Weights of a small contrastive image-text model: 203450 training examples.
Rows from block 3 of the text encoder, named by matrix and row number. Rows with one number belong to one attention dimension. Each number is 128 + 32 x the weight over its row's rms, rounded and kept within 0 to 255. All counts start at 0.
# q: attention query, key and value (stacked) (text_encoder.blocks.3.attn.qkv.weight, 768x256, the q third), inputs 172-255
# k: attention query, key and value (stacked) (text_encoder.blocks.3.attn.qkv.weight, 768x256, the k third), inputs 172-255
q.200 [156 155 142 198 108 175  94 145 134 156 151 114  90 149 118 124 144 147 163 148 189 127 200 141 137 122 108  85 169 130 106  70  86  97 153 152 138 149 162 146 159 188 111 142 147  98 172  78 105 142 102 175 187 130 176 102 148  82 102 201 119  90 122  91 151 113 133 168 150 140 106 158 196 155 131  70 119 124 144 145 103  41 171 179]
k.200 [132 196 125 119 158  97 197 144 149 146 128 121  97  94  92 100 170  75  97 165 169 112 147 134 143 117 127 128 138 130 141 112 153 112 154  73 121 146 128  99  94 107 153 119 121 181 111 124 134 135 119  26 123 186 171 132 106  87  94 170 132 104  96 145  97 138 109  85  97 104  99  89 141 142 122 131 138 107 125 105  87 181 167 117]
q.201 [ 97  59 147 159 160 119 129  21 128 147 174 133 135  95 166 150  71  99 160 118 144 191 135  74 111 145 123 124  90 167 140  84 107 198 114  70 115 166 171  88 113 132 118 118 158 206 121 172 180  76 115 114  94 138 160 104  92 100  74 145  96  75  94 109 128 173 156 129 142 102 151 204 177 124 173 125 110 153 110 127 126 153 120 111]
k.201 [116 120 139  70 144 132  62  31 171 150 160 115 114 153 130 104 121 156 131 158 124  78 153 129 149 123  97 133 113 105 139 161 154 167 146 168 124 154 102 184 100 122 115 187 119  50  86  89 183 116  91 156 131  96  96 161 100 137 178 150 163 139 123 139  83 149  92 105 104 132  70  83 127 127 109 132 123  69 172 129 134  71 208 129]
q.202 [ 56 160 200 193 122 122 111  85  85 103 150 203 157 195  29  97 114  86  91  96 194 140 106 186  89 188 117  73 129 154 131 162 115 112  86 107 103 165 147  79 198 104 139 129 138 113 140 112 164 136 118 124 175 100 141  73 101 129 178  98 124 164 148  88  94 118 163 117 120 164  95  94  80 114 133  72  72 100 169 148 132 191 100 144]
k.202 [195 112  55  69 168 140  34  85 133 119 139  86 179  62  68 128  84 118 139 117 131  88  98 139 160  95 140 110  83  96 120 161 121 111 158 197 165 153 213 107 110 112 154 106 136 159 135 170 139 105 120 113 132  96 139 142 198  99 165 128 109 118 127 132 169 136 108 183 119 128 117 103 148  86 117 167 152 136 122 126 175 131 147 182]
q.203 [152 165 110 136 167  99 136 206 108 171 128 110 138 143 140 119 181 140  95 115 119 134  86 130  99 109  83 109 102  74 106 146 110 116 158  99  55  71  87 155 116 171 175 129 140 159  23  59  88 120 141 108 146 103 130 141  73 132 122  99 137 105 146  72  45 146 109 127 136 135 121 176  52 130 131 112 152 122 109 131 220 142 118 147]
k.203 [ 67 182  90 192 103 118 124  82  46 137 161 204 117 120 115 143  77 126 145 150 106 125 101 152 141 134  93 120 150 163 134 122 133 137 164 118 145 120 128 130 141  97  76 152  99 111 202  85 133  89 135 148 164 124  84  73 143 133 174  87  52 102 127  81 104 148 137 191 100 186 158  86 158  78  94  80 178  86 119 136 150 156 109  87]
q.204 [190 109 108 157 176 138 114 154  96  83 160 103 101 133 133 111 164 121 119 129 130 113 103 116 192 118 157 149 108 141 177  87 179  96 101 145 114 110 109 168 134 121 125  82 130 110 132 192  69 132 168  45 151 140 157 146  89 181 134 137 106 115 153 128 143 100  94 141 149  85 114 153 104  95 147 149  98 155 161  61 141 136 124 100]
k.204 [ 82  84 120 137 113 168 145 124  87 131 120 138 133  92 107  83 152 152  98 172 114 143 145 147 130 141 146  96 148 141 151 208  84 129  65 143 141 169 159 110 106 161 116 146 101 135 119 121 137  90 104 139  60 133  81  64 169  99 110 128 164 158  85  84 110  91  96 166 112 139  76 122  81  64 179  99 159 162 179 136  59 144 160 174]
q.205 [157 102 177  97 154 118  78 140 145 124 132 177 128 100 124 105  75 142 153  51  97 145 176 129  45 139  99  97 103 209  75 167 174  97 181 127 156 149 156 111 136 144 133  74 110 118  96 122 108 125  97 149 219 139  97  71 154 193 101  77 149 174  74 137 173 119 120 173  93 156 126  92 143  87 146 127 119 163 157 129 136 123 122 122]
k.205 [197 150  98 165 155 153 109 141 129 141 156 115 144  92 152 164 144 124 112 124 138 139 114  98 204 109 152 177 107 149 126 127 144 132 116 171 124 146 109 139 154 103 148 120  97 102 136 162  88 183 191  74  80  88 146 143 105  93 157  87 210 113 172 128  86  90 150 155 170  98  60 180  86  89  86 149  89 115 132  73  88 143 130 168]
q.206 [172  81 124 163  64 140 123 111  72 160  45  96 114 145 138 107 133  98 142 191 156 156 168 112  86  97 169 156 166 183 173 117  97 107 117 117 112 110 160  90  84 154 104  90 183  55  92 100 142 135 103 165 129 110 151 113 161 129  97 114  88 124 144 108 182  91 161 157 169 117 130 148 145 131 148 156 144 105 189 125  97 122 174 136]
k.206 [154 112 153 115  66 121  78 101 201  85 167 140 188 184  44 127 181 159 115 116 120  84 127 177 115 170 119 102 189 125  90  67 172 120 115 126 202 172 118 158 109  88 106 103 144 139 136 119 142 125 108  85 103  94 161  96  83 124 152 158 141 103 167 109 132 175 148 144 159 135 147 108 120 169 146 114 110 129 101 167  88 102  89 131]
q.207 [133 131 107 129 106 142  99 119 103 115 131 122 153 119 142 106 168 129 111 159 198 114 134 128 128 153 149 146 115 183 135 101 166 126 130  85 106  98 158 130 153 118 108  93  82 123 146 128 179  41 140 118 134 166 134  90 101 160 130  73 149 114 147 100 118  91  96 152 171 127 189 165  97 133 145 103 105 112 115 106 177 119 105 106]
k.207 [128 177 162  86 152 150 171 157 123 101 128 132 141 159 102 103 133 143 147 100 129 134 128  85 149 143 127  98 137  86 123 111 111 107  90 102 160 143  88 149 132 189 147 139  97  97 100  66  91 177  78  81 156 113 161 118 125 104 229 126 111  64 129 132 146 127 128  84 117 124 113 136  97 149 137 124 225 105  75  70 143 112 186 159]
q.208 [165  80 121 169 143  80 147  97  84 129 118 160 141 103 184 106  91  92 106 117 154 111  95 108 110 128 154  94 105  81 146 117 138  96 100 171 107 108 145 126 103 125  89 186 174 110 189 130  76 121 127 117 177 182 114  53  51 130 148 125 158 124 133 121 113 145 111 111 118 111 138 170 157 101 143 147 109 108 148 107 149  94  60 148]
k.208 [127 157 162 142 180 172 160 168  81 172 127  80 101 101  74 156 150  96 123 100 164 106 182 114 133 193 107 120 157 160 151 114 118 153 100 127 136 155 127 125 142 117 182 115 137 101  62 110 143  39 125 130 138  12 135 155 156 179 117  83 155 142 130 178 205  94 106 106 189  78 118  92 119 117 101 130 134 211 150 118 140 143 181 126]
q.209 [133 121  91 115 120 113 161 161 153 161 123 111 105 141 122  86 124 136 125 155 156  89  95 116 134 141 161 107  71 109 166 132 142 100 160 122 163 116  92 103 206 165 119 166 105 133 147 109 140 125  68 134 158 157 104  57 109  57  90 144 196 174 119  99 168 141 145 151 143  95 165 134 146 174  84 144 135 179  85  71 105 115 106 126]
k.209 [ 88 152 152 142 154 115 153 108 105 139 133 192 161  90 135 185 126  91  96 125 141 188 185 118  90  92 104 128 185 174  86  70 118 165 106 133  68 136 127  95 103  96  88  79 123 118 124  82  94 137 123 173 151 167 152 143 182 151 107  85 145  89  92 136 105 116  97  71 160  90  73  81  75 150 129 123 120  92 157 144 160 138 160 122]
q.210 [152 147 154 147 142 175  75 134  50 122 117  97 161 136 162 125 195 133 177  91 138 175 163 109 144  93 163  84 116 135 123 107 119 120 178 133 160 152 111 145 126 114 113 144 155  65 140  63 180 122  90  54 215 113  87 111 102 121 161 151 150  89  85  80 129 141 185 130 110  79 163 105 130  97 122 161  96 153 120  85 146  96  81 177]
k.210 [103 136 140  91 181 142 158 108 113  79 122 100 101 116 101 112 130 125 191 125 122  83  72 149 100 168 103 157 166  96 116 139 140 161 155 113 131 180 151 115 109  96  92  81 144 173 130 114 116  94 113 136 114  66 161 135 114 145 116  86 165 178  47 194 168 139  84 109 144 152 140 129 163 121  99 148 113  82 138 126 109  88 127 128]
q.211 [205 144 168 138 140 115 125 147 139 118 111 128 149  94  92 126 136 159 197  86  95 112  71 151 122 160 115 139 141  94 130 108 138 151 156 158  84 189 171 107 161  94 167 117 206 134 137 140  81 155 119 132  95 130 159 138 169 185  35 103 114 171  60 142 154 114 119 105 191 148 175 142 167  92 101 102 130 163 104 182 157 115 141 138]
k.211 [ 86 113 119 147 122 107 144 164 140  98 119 112 145 138 204 110 217 163  89 113 168 118 114  62 171  96 145 123  76 106 122 171 110 120 164  89  45 135 101 106 136 129 108 122 114  63 161 181 144 179 185  93 149  99 170 117 111 108 140 126 122 105  98 131 130 166  98 130  59 109 126 144  38 201 101  85 110 114 111 126 108  98 151 169]
q.212 [164 137  49 118  88 151 170 177 133 137 173 134 147  89 128 149  75 117  95 133 134  77 141 111 178 158  64 106 116 102  93 174 121 139 143  58 154 168 133 128  81 112 167 172 109 129  90 121 182 135 151 176 122  89 108 133 125 126 121 159 117 125 109 169 107 132 169 130 151  64 129 111 155  94 140 120  78 158 128 170 138  88 103 113]
k.212 [130 186 120 129 125 126 102 117 142 123  95  94 166 148  88 160 101 122 136  98 156 142  78 134 159 142 134 118 146 129 162 169 101 128  97 138  93  83 189 151  84 119  94 101 154 146 176 140 143 108 130 218  93 165 142 117  86 109 101  90 118 114  85 103 117 148 114 108 103 134 109 122 104 117  88  87 128 156 168 162 218 117 126 130]
q.213 [157 118 121  56 107 169 175  92 162 151 134 107 139  92 101 125 163 120 140 125 117 141 145 124 164 163  53 112 137 146 106 131 100 126  80 171 116 140 135 132 129 174  72 120  58 104 218 154 120  20 128 165 132 180 179 142 161 207 105 166 161 120 131 149  86 151 132 152 153  89  68 119 167 120 167 112 113 120 137 185 130 163 148 155]
k.213 [ 88 149 146 135 102 143 124 150 103 127 183 131 179  99 169 140 117  84 151  80 138 162 138 121 108 111 133 169 117 122 126  82 157 145 219  63 103 125 102 147 150 109 203 102 168 128 135 134 149  95 162 105 122 159  63 151 156 186 120  90  79 133 106 117 178 126 116 164 118  89 153  59 168  80 140 148 184 117 141 162 178 111 146  97]
q.214 [157 156  98 129  75 125 139 131 120 155 125  99 133 206 101 125 122 147 163 114  99 126 144 174 131  95 100 114 191 207 146 170  80 126  89 102 138 142 110 117 161 164 133 124 144 139 101  64 162 181 120 147  83 156  68 165 154 200 136 111 124 137 166 144 152  59  99 137 140  90 146  99 147 137 163 140 144 140 118 128  79  75  87  49]
k.214 [216 140 145 155 134 142 111 141 128  92 103 108 117 152 105  77 111 152  89 135  78 136  38 118 107 173 168 156 138  44  86 172 146 158 116 113  90 128 141 117 102 117 125 115 114 132 151  76  82 159 108 131 103 122 163 148 112  74  83 133 121  84 117 148 150 163 111 134 123  98 158 118 111 160  88 139 183 110 175 133 146 133 199 156]
q.215 [121 120 152 174 169 129  98  77 177 174 157 135 127 134 150 173  84 138  99 176 119 125 166 132 160  93 127 142 158 136 129 161 118 165 101 100 127  90 127 161 138 143 123 151 172 156  71 124 104  92 108 164  89 114 122 128 113 149 101  98  67 167 104 135 106  74 140 129 116 147  86 162 131  82 185 135  79 127 161 144 163 118 119 151]
k.215 [207 171  91 122 123 113 126 123  83 138 125 149 106 109  75  65  91 108 117  84 162 122 149 105 134 107 138 113 130 106 200  84 198 155 132 148 147 166 104 118 158 198 182 143  75  72 157 141 112 145 145  84 134 111 142 146 141 102  92 104 123 118 174 191 117 170 104 188 144 112 164 105  57 147  89  97 140 167 131 114 114 197 101 116]
q.216 [157 137 144 103 147 142 107 132  82 111 124 102 156 189 145  82 150 154 162 125  85 108 133 124  61  44 148 162  77 139 105 147  78 109 106 153 151 138  82 109 149 136 161 139  95  91 141 122 151 125 127 127 181 134 128  79 145 141 105  91 134 126  73 111 118 108 123 138  78 141 129 104 115 105  84 108 138 139 183  76 142 130 186 131]
k.216 [ 73 146 126 150 151 205 131  61  66  98 162 110  82 146 162 104 120 124 157  87 146 139 160 143 110 150  95 148  96 132 159 152 156 132 159 155  93  79 106  93 183 113 183 105 160 123  95 143 160 199  83 156 133 115 143 188 147 110 151 151 130 117 158 190 150 136 177 157 121 112  98 112 141 151  91 116 157 107 139  76  81 154 153 142]
q.217 [184 127 130 110  72 106 100  74 112  89 177 122 157 106  90 171 138  94 114 108 126 140 106 110 144 162  59 108 118 196  70 145  68 126 149 127 139  81 128 176 130 127 159 148 194 126 151  97 123 151  74 109 132 130 122 123 122 185 106 125 126 150  97 147  77  99  82 181 117  89 135 156 141  73 106 155  99 113 119 139 170 118 118 172]
k.217 [144 139 117 135 126 172 138 126 206 113 159 160 142 151 168  82 151 142  92 140 109 175 132 110 163 114 166 128 155 189 128 157 145 178 134 114 166 142 115 107 126 118 129 126 146 161  91 135 126 101 149 102 172 148 117  98 155  82  87 147 163  84 126 154 149 114 109 168 119 116 142 104  60 161  93  72 123 113 108 177 126 151 110  79]
q.218 [ 75 112 122 134 123 129 126  94 108 109  82 131 109  57 168  99 120  66 100 158 153 128 134  49 129  67 117 129  69 130 112 133 122 150 127 122 108 100 147 145 116 184 125 133 196 125 118 116 120 151  98  97  67 115  46 124 108 185 109 162 158 195  89 147 118 192 134 127 112 123 112 145 133 105 117 140  78 124 188 124 180 149 138 141]
k.218 [140 123 131 143 194  90  45 133 128 107 115 126 138 165 145 123 108 116 202  27 124 167 156 149 156 119 170  76 137 113 121 143 120 159 160 126 180 139 136  99 149 106 158 120 163 109  96  81 105 197 131 136  93  86 105 152  76  34  95 206 148 105 176 134 152 207 139 110 130 140  88  87 131 131 101 148 153 175  87 170 144 147 137 136]
q.219 [112 140 106 163 136 167 142 136 125  81 141 150 101 125 159 131  99 165 168 149 132 117  93 119 124 130 215 132  95 113  76 107 123 117 117 130 199 102 164 153 129 162 135  96 151 128 130 152 154  49 163 114 144 165 136 126 179 170 155 163 125 169  89 141 110  45 104 132 102 112  88 164 123  86 127 130 175 141 105 116 113 159 106 137]
k.219 [125 145 159  90 127 102 208 105 154 158 141 182  90 131 173 174  66 143 102 163 204 178 139 132  98 211  75 145 153 170 120 150 128 103  92 190  82 114 116 160 122 136  87 122 135 152 152 107 157  90  94 108 126 146 106  86 110 131 143 126 126  73 104 148 113  99 134 189 108 117 173 145 169 159 135 153 121 190 104 176  83 116 118  71]
q.220 [138 136 112 170 178  58 153 154 142  55 138 126 155 123 137 121 133 179  81 111 138  16  98 141 147 189 141 146 120 146 131 134 121  96 114 148 159 102 117 120  94 128 137 181  84 142 145 140 141 183 170 147 120 154 107  68  97  92 104 103  88 111 131 189 151 151 104 105 171 127 156 109 171  77 158 116 167 119 158 194 128  94  95 111]
k.220 [224 131 136 128 135 151 138 149 154 182 111 140 145 119 134 158 119 142 151 166 140  74 160 104 121  82 143 160 133 101 174 120 107 142  89 147  67 191 103 117 159 109 110 115 152 124  96 143  68 135  90  89 111 133 161 161 182 100 175 155 169 153 114  66 156 107 148 154 133 118 140 138  44 185  78 118 124 111 127 136 115 110 103 114]
q.221 [100  88 157 142 152 139 131 128  83  89 122 101 116 159 169  78 158 123 104 118 132  90 114 106 137 115  75 202 144 146 106  98 163 137  68  97 101 136 167 156 146 121 141 141 129  63 159  79 139 115 113 135 145 157 110 118 128 147  79 166  55 152 220 158 138 183 165 109 186 131 140 175 110 158 146  70 136 121  81 137 126 143 190 135]
k.221 [103 101 167 126 104 200 145 103  86 144 103 109 127  80 115 151  93 138 124  80  84 152  96 132 156 151 211 144 120 138 189 124  97 151 165 142 204 120 147  84 176 144  72 115 146  86 139  67  96  82  93 178 124 113 138 118 107 131 116 160  87 131  93 120 155 131 145 139 107 172 129 125  75 183 168 124  79 118 162 126  98 161 135 124]
q.222 [134 133 114 153 103 197  86 130 126  95 173 103 116 137 209 128  83 107  72 149  87 135  90  98 131 120 103  77 123 139 146 156 127  65 182 121 141  92 128 166 154 133 108 151 108 155  85 124 104  93 105 141 156 204 131  85 118 163 107 118 162 103 144 143  97 143  56  82  90 124 125 134 108 138 159 131 211 176 163  71 184 130 121 129]
k.222 [137 122  97 116 112  64 141 137 109 187 168 176 109 113  80  76 126 164 110 131 153 148 170 146 106 119  74 117 133 151 120 136 115 175 135 110 200 165 148 151 126  51 117 136 190 169 156 110 127 116 112  99 127 102 140 171 101 158  72 157 143 162 187 141 131 112 139 155  92 114 145 124 155 151  87 104 108 115 109 152 113 142 107 158]
q.223 [127 118 124 119 151 158 141 105 100  81 106 135 128  52 103 138 120 130  92 175 156 146 147 121 116 125 142   2  95 118 109 129 111 146 107 150 143  91 158  71  90 112 115 112 101 131 159 159 122 139 161 111 114 110  79 130 137  78  93 135 124 134 111 120 117 108 101 158 111 186 171 118 105 169 119 158 160 168 145  93 104 165 153 197]
k.223 [103 125  81  96 132 169  77 141 113 155 147 132 132  89 141 120 166 116 135 103 152 128 135 142 137 137 190  97  81 116 157 109 133 106 160 152 154 160 126  90  98 116 201 122 164 142 103 129 189 167 160  64 126  81 144 178 129 132 128 152 170 150  97 116 122 107 157 106 178 136  86  94 186  55 167 176  88 114 171 189 117  94 152 138]
q.224 [143 167 175 162 106  89  97 146 135  17  96 125 176 165 181 128 110 145 151 121 135 125  92 130 148  82 154  92  80  88 124 120 134 185 153 129  81 132 171  86 122 165  72 119 121 167 167 114 129 114 162 132 104 120 130 149 142  88  71 124 110 103 127 135 110  95 153 163 105 161 192 135 104 201  74  73  76 131 121 111 133 158  76 133]
k.224 [ 76 159  94 148 133  89 119 140 121 136 133 124  79 159 152 137 106 103 170 161 162  87 114  97 113 104 151 106 131 165 174 203 160  95 148 142 191 127 149  92 152 126 117 129 150 126 177 180 136 143  90 166 116 132 155 145  68 138 152 104 155 169 171 151 136 152 110  82 102 110  79 122 103 106 109 128 163 168  95 180 154 147 142 125]
q.225 [114 128 123 150 148  88 164 147 134  87  89  82 131 175 159 125 107 127 128 113 125 162 165 142 171 143 105 171 129  80 137 119  62 106 137 120 126  78 137 188 113 145 131 134 111  99 180 187 120 149 128 139 167  87 216 134 153 131 124 121 138 139 115 116 109 126  85 109  96 164 183 159 144 165 132 196  92 113 149 105 135 166 134 181]
k.225 [122 124 158 136 139 179 124  68 143 211 114 197  82  84  94 119 114  74 151 143 165 107 151 188  76 155 130 104 107  75 131 163 151 123 153  62 153 138 104  79 119 106 137 128 149 155  95  81 178  93 118 198 201 130 102 110 112  95 100 169 143 136 134 124 117 123 134 124  96 101 119 113 129 165 109 128 208 124  90 157 121 150 198  97]
q.226 [150 171  99 116 191  93 109 111 165 153  72 121 183 121 127 142 140  86 133  96 119 136 107 103 112 152 111  52 125 125 132  99 126  93 134 156  99 144 131  95 126 158 123 107 137 148 117 120 159 164 140 141 100  81 183 164 130 118 118 159  91 141 108 108 124  99 141 114 110 141 207 136 158 109 140 167 107 121 183  91 141  71 188 207]
k.226 [154 115 151 127 113  44 124  90  88 173 181 140 180 118 115 104 114 177 133 169  75 147 111 135  87 100 136 130  76 182 177 109 121 124 136 118 114 123 116 146 193  96 127 128 108  97 131 157 168 105 132 135 157 176 160  96 105  76 101 138 108 168  68 128 183 171 149 144 131  94 124 129 121 163 127 127 165 172 206 190 120 148 135 161]
q.227 [144 158 149 136  96  16 163  89 119 117 114 140 128 187 123  97  72 113 113 108 175  73  93 135 165 150 107  99 157 148  94 102 136 165 145 171 139 106 144 109 110 104 140 154 152 112 161 138 127 153 114 139 155 126 146 109 115  74 117 129 166 179 117 125 128  51  91 148  95  81 177 141  84 150 162 104  94 134 137 102 142  88 153 151]
k.227 [125 137 166 135 172 127  95 100 111 172 177  95 138 101  89 126 142 152 139  84 126 102 170 125 117 133 112 164 133  66 102 143  92 167 160 141 125 185 122 145  83 132 125 119  81 163 131 118 109 119 152 174 172  83 102 148  99 119 109  63 150 122 118 105  74  58 106 148 170 117 141  65 163  81 123 145 186 124 119 142 119 128 122 121]
q.228 [111  88 126 191 136 125 115 137 129 130 138 111 186 128  54 138 145 147 135 117 163  74 184 127  98 178 107 155 147 181 137 166 164 126 167 123 133 159 168 102 150 163 122  96 103 129 139  99 205 165 133  81 135 170 181 146 121 169 200 182 107  94  93 116 100  89  90  58  90 113 150 105  68 156 175  89  72  90 112 119 151  96 162 155]
k.228 [177  90  66 145  66 134 133 140 108 136 124 147 159 139 179 130 155  80 116 132  74 143 123  61 102  80 164  84 157 129 121 155 119 146 113  81 100  67 108 143  72 102 149 111 127 152 147 170 138 138 115 160 143 133 127 125 215  89 136  93 118 127 141 134  98 115 156 108 160 157 128 127 161  93 132 139  71 109 106 103  75 158 145 121]
q.229 [ 74 147  69 130  97 125  92 153 129 181 103  84 114 141 126 143 219 123 166 144 124 111 101 171 100 146 124 181  79  84 150 138  87 127  73  93 120 166 130  52 105 140  96 121 190 159  91  55 187  99 107  86 135 165  84  78 106 134 127 115 144  86 112 149 111 112 113 207  85 108 170 111 149 100 181 119 111 133 167 105 143 167 106 120]
k.229 [123  96 168  79  89 100 115 149 212 116 162 163 148  66 121 123  84 106  79 111 129 127 169 103 198 132  87  98 146 207 120  98 154 129 128 142 122 145 117 204 124 135 157 149 107  65  88 141  53 121 134 116 127 135 182 145 122 166 148 108  78  83 201 149 139  99 143 141 120 152  49  50 151 162 143 162 141  79 124  64  98 141  74 149]
q.230 [124 199 135  93 126 126  81 153 167 106 154 125 145 113 161 142  92 203 127 179 130 164 144 147 157 129 118 106  71 160  95 131 149 109 152 143 107  39 126 131 117 181 157 105 139 145  76 114  90 154 161 124 169 143 144 131 121 135 186 108 193  76  83 128 141 127 115  99 170 132 136 120 177 127 137 107 162 139 148 179  92 155  80 159]
k.230 [ 90  71 205 176  54 108 111  62 158 156 140 182  76 120  92 106 127 104 138 165 170 146 101 101 138 134 124 165 145 140 114 152  62 146 140 149 154  76 132 147 132 179  85 138 172 162 157 145 107 129 190 106 159 148  45 218 154 145  97 102 105  88 146 105 167 106 121 120 102 103  97 170  75 166 129 165 192 125 153 161 166 105 119 135]
q.231 [182 153 118 182 145 134 102 196 144 114 128 189 120 140 132 153 163 125 133  94 188  97 158 135  82 154 142 133  67 127 108 132  83  99 122 105 123 183 169  96 129  78 109  94 111 144 204 139 119 123 136  88 106 142 104 145 150 152 158 174 101 122 152 121 135 113  93 167 124 148 182 105  98 146 128  49 140 118  83 150 129 165 108  78]
k.231 [ 94 157 139 175 201 162  89 166 139  58  75 126 113 158 156  99  99 120 114  99  98 132  74 125 107 136 114 162 183 142  82 102 157 159 168  88 107 103 132 195 182  62  90  97 114 107 149 125 105 146 153 132 154 173  99 187 139 133 153  65 120 149 167 181 161 170 186 114 112  87  82 178  91 114 116 135 161 157 166 124  75 128 135 103]
q.232 [150 125 183 131 144 123 156 132 164 109 154 122 139 136 130 128  99 164 145 121 140 186 158  85  82 146 121 118 205 119 130 120 136 128 126 148 145 144 108  87 146 129 107 125 195 145 142 171 114 186 159  88  89 129 183 102  85 167 100 127 100  92 181 137 171  64 191 142 125  86 128 101 145 131  82 198  66 147 124  94 148 156 120 102]
k.232 [ 63  88 150 118 150 123 112 150 154  99 108 130  85 158 118 173 107  49 177 144  93 110  70 137 164 108 138  99  50 153 107 150  78 110 125  94 122 112  65 162 165 156 163 173  89 137 150 111 131 134 107 188 166  87 162 184 131 133 140 157 111 109 103 110  95 125 128 108 171 175 123  81 122 127 181 123 114  89 119 123  55 158  66 101]
q.233 [162 147  21 111 127 165 139 154 146 137 153 109 152  77 121 140  95 174 115 136 152 148 171  92 108  89 162  66 125 132 138 183 135 119 127 112 145 137 110 105 158 124 102  73 112 126 203 150 122 116  88 164 133 131  76 119 132  85 121 120 150 140 114 143 154 196 163 180 149  67 116  86 134  86 157 149 185 116  75 122  97  60 126 160]
k.233 [125 177 149  74 169 166 140 109 129  83 130 171 110 165 140 150 177 144 128 157 149 105 118 143 114 136 141 193 201  87 131 128 116 114  89 108 103 131 199  99  54 123 159 152  85  86 107 139 123 156 188 128 112 150 173 129 124 162  74 102  88 125 116 171 156 134 118  58 107  59  84 204 131 117 113 118 104 102 105 172 113 176 100 120]
q.234 [110 109 199 122 114  60 161 106 172 125 140 152 115 120 147  95 176 144 117 169  94 135 102 139 154 130 134 135  86 146 145 124 121 105 186 131  90 104 130  75 157 147 119 109 198 133  74 123 136 123 165 125  94 107  76 104 115  82 169  96 108 135 137 165 183 122 127 135 118  89 173 208 104 124 146 173 188 180 143 117 125  87 162 184]
k.234 [110 124 175 135 143 132  77 141 166 121 104 143 201 207 104  49  99 108 140 152 154 119 160 171 117 125 156  81 113  79 166 129 131 129 130  95 149 104 163 151 126 118 181 192 151 133 158 117 109 111 125 172 163  99 150  75 105 163 134 145 153 183 106 163 162 111 172 180 133 159 116 109 147 141 100 109 156  79 132 106 156 159  90 101]
q.235 [101  83  98 124 106 119 152 154 144  81  94 101 193  79 176 137  67 168 186 130 121  72  61  74 110 179 111 154 123 211 103 125 164 158 123 121 164 177  57 132 210 147 168 128 125 178 164 102 125 130 175 130  65 165  99 175  99 148 115 100 146 111 154 194 133 128 101 121 117 151  73 148 142 120 148 164 147  93 115 115 140 171 142 112]
k.235 [114 126 143 108 149 143 152 173 119 153 121  95  80 157 120 115 128  87  62 139  90 143 201  98  81 156 146  87 112 165 123 203  95 152 116 147 115 122 108 134  95 121 127 111 122  87 122 132 122 168  91  84  88  94 147 156 140 175 174 175 120 152 113 112  74 157 182 152 152 137 109 136  88 148 163 136  91 117 140 185 139 157 140 194]
q.236 [114  86 138 120 134 126 154 117 194 130  99 107 125 143 103 146 170  95 149 128 100 107 110 156 111  75 166 166 137 177 153 167 121 142 164  99 115 126  75 192  69 100 149 135 115 180  93  75 132  87 107 101 139 144 100 131 112 132 120  94 125 176 124 166 155 155 133  89 134 124 171 109 159 117 119 117 118 108 153 112 168 133 125  77]
k.236 [ 94 105 144  88 135 144 156 111 147 147 144  90  96 135  92 132 144 189 134 116 116 181 141  97 135 137 121 126 101 113 134  92 207 125  39 126 147 162  80  96 147 212  85 177  81 111  86 108 119 153 195 156 137 146  54 104 163 130 154 120 154 132 166 126 163 159 122 119 151 111 146 146 111 142 104 125 113  95 133 133 121 110  33 164]
q.237 [135  85 189 141 151 109 141 154 141 178 170 116 202 144  74  77 137  94 129  90  94 155 119 149 111 152  90  99 112 174 130 174 163 109 135 140 111 176 128  65 105  94 168 107 151  85 134 160 179 115  43  96 137 123 124 112 118 116 137  93  80 172 104  65 181 110 138 138 198 114 112 160 195  78  97 145  65 146 144 119 138 187 152 147]
k.237 [123 147 125 144  84 144  95 117  82 100 124 142 109 188  76 163 178 111 155 121 165  74 197 148 172 120 154 134 109  78  97  77 112 154 144 170 139 129  93 120 172 116 175 156 154  80 143 111  67 122 158 158  93 165 114 137 109  86 160 186  79  99 129 140 135 199 113 136 101 130 121 114  49  95 114 124 102 124 186 151  84 134 135 128]
q.238 [ 98  87 100 168 144 151 133  88  70  77 160 123  47 118 136 122 138 196 138 145 152 174 113  92 145 144 142 107 158 163  82 120 132  63 127 125 129 184 124 168 105 172 181  72 107 113 145 151 170 165  90 121 114 156 133 149 115 109 208  98 112  82 127  96 106 112 126  70 163 107 197  99 113  83 138 161 111 164 142 118 211  93 166 110]
k.238 [101  87 119 115 152 121 138 164 124 106 140 152 104 127 129 109 131 138  90 104 153 120 124 171 115 124 135 148 132 151 113 170  85 192  85 169  95 143 144 127 120 152 122 139 149 143 161 124 114  93  98 115 167 111  57 121 116  73 131 135 170 107 104 108  90 106 167 189 137 114  65  88 112 165 126 116 161 134 121 124  81 144  91 130]
q.239 [136  85 176 143 114 126 106 110 132 158 136 168 180 132 108 106 172 126 108  94 141 129  94 132 138  68 109 188 124 116  86 116  97 188 100 140 155 121 140 151  72 173 154 200 119 161 137  85 191  64 155  76 119 116 190 104 136 142 129 137  79 116 113  96 127 105 146 174 127 132 108  84 170 118 164 127 128 143 161 145 101 135  79 129]
k.239 [ 80 125 141 125 176 148 165 109 154 125  89 117 148  98 100  83 141 171 175 151  73  97 132 124 140 159 139 139  72 157 113 117 133 154 188 117 152 121  95 172 183 114 111 110 176 141 115 156 116 137 108  88 131 152 146 173 149  78 127 154 135  57 123 178 126  75 126 156  73 209  95 124 132 134 160 126 143 141 126  94 145 147  86 148]
q.240 [132 171 202 174  79 147 124 119 158 131 182 185 125 171 161  38  97 135  86 171 159 182 107 114 109 112 157 148 109 121  83 171 148 134 133 120 129 122 142  90 118 136  85 150 152 130 175 103  67 121 126 149 114 117 123 114 157 107 176 153 138 113 118 103 159  84 173 138  55  73  94 145 175 152 145 121 119  88 171  87 154 110 154 157]
k.240 [130 114  94  67 160 136 138  58  86 164  70 171 139 107 126 120 153  67 188 181 114 124 165  92 133 116 130 167 114  55  85 176 126 136 119 134 127 140  92 130 129 180 175 179 103 145  80 167 155 156 129 137  65 146 119 117 147 109 134 146  61 163  98  75 117 155 150 118 118 156 126 158 151 178  76 151 108  76 136 104 157 110 147 153]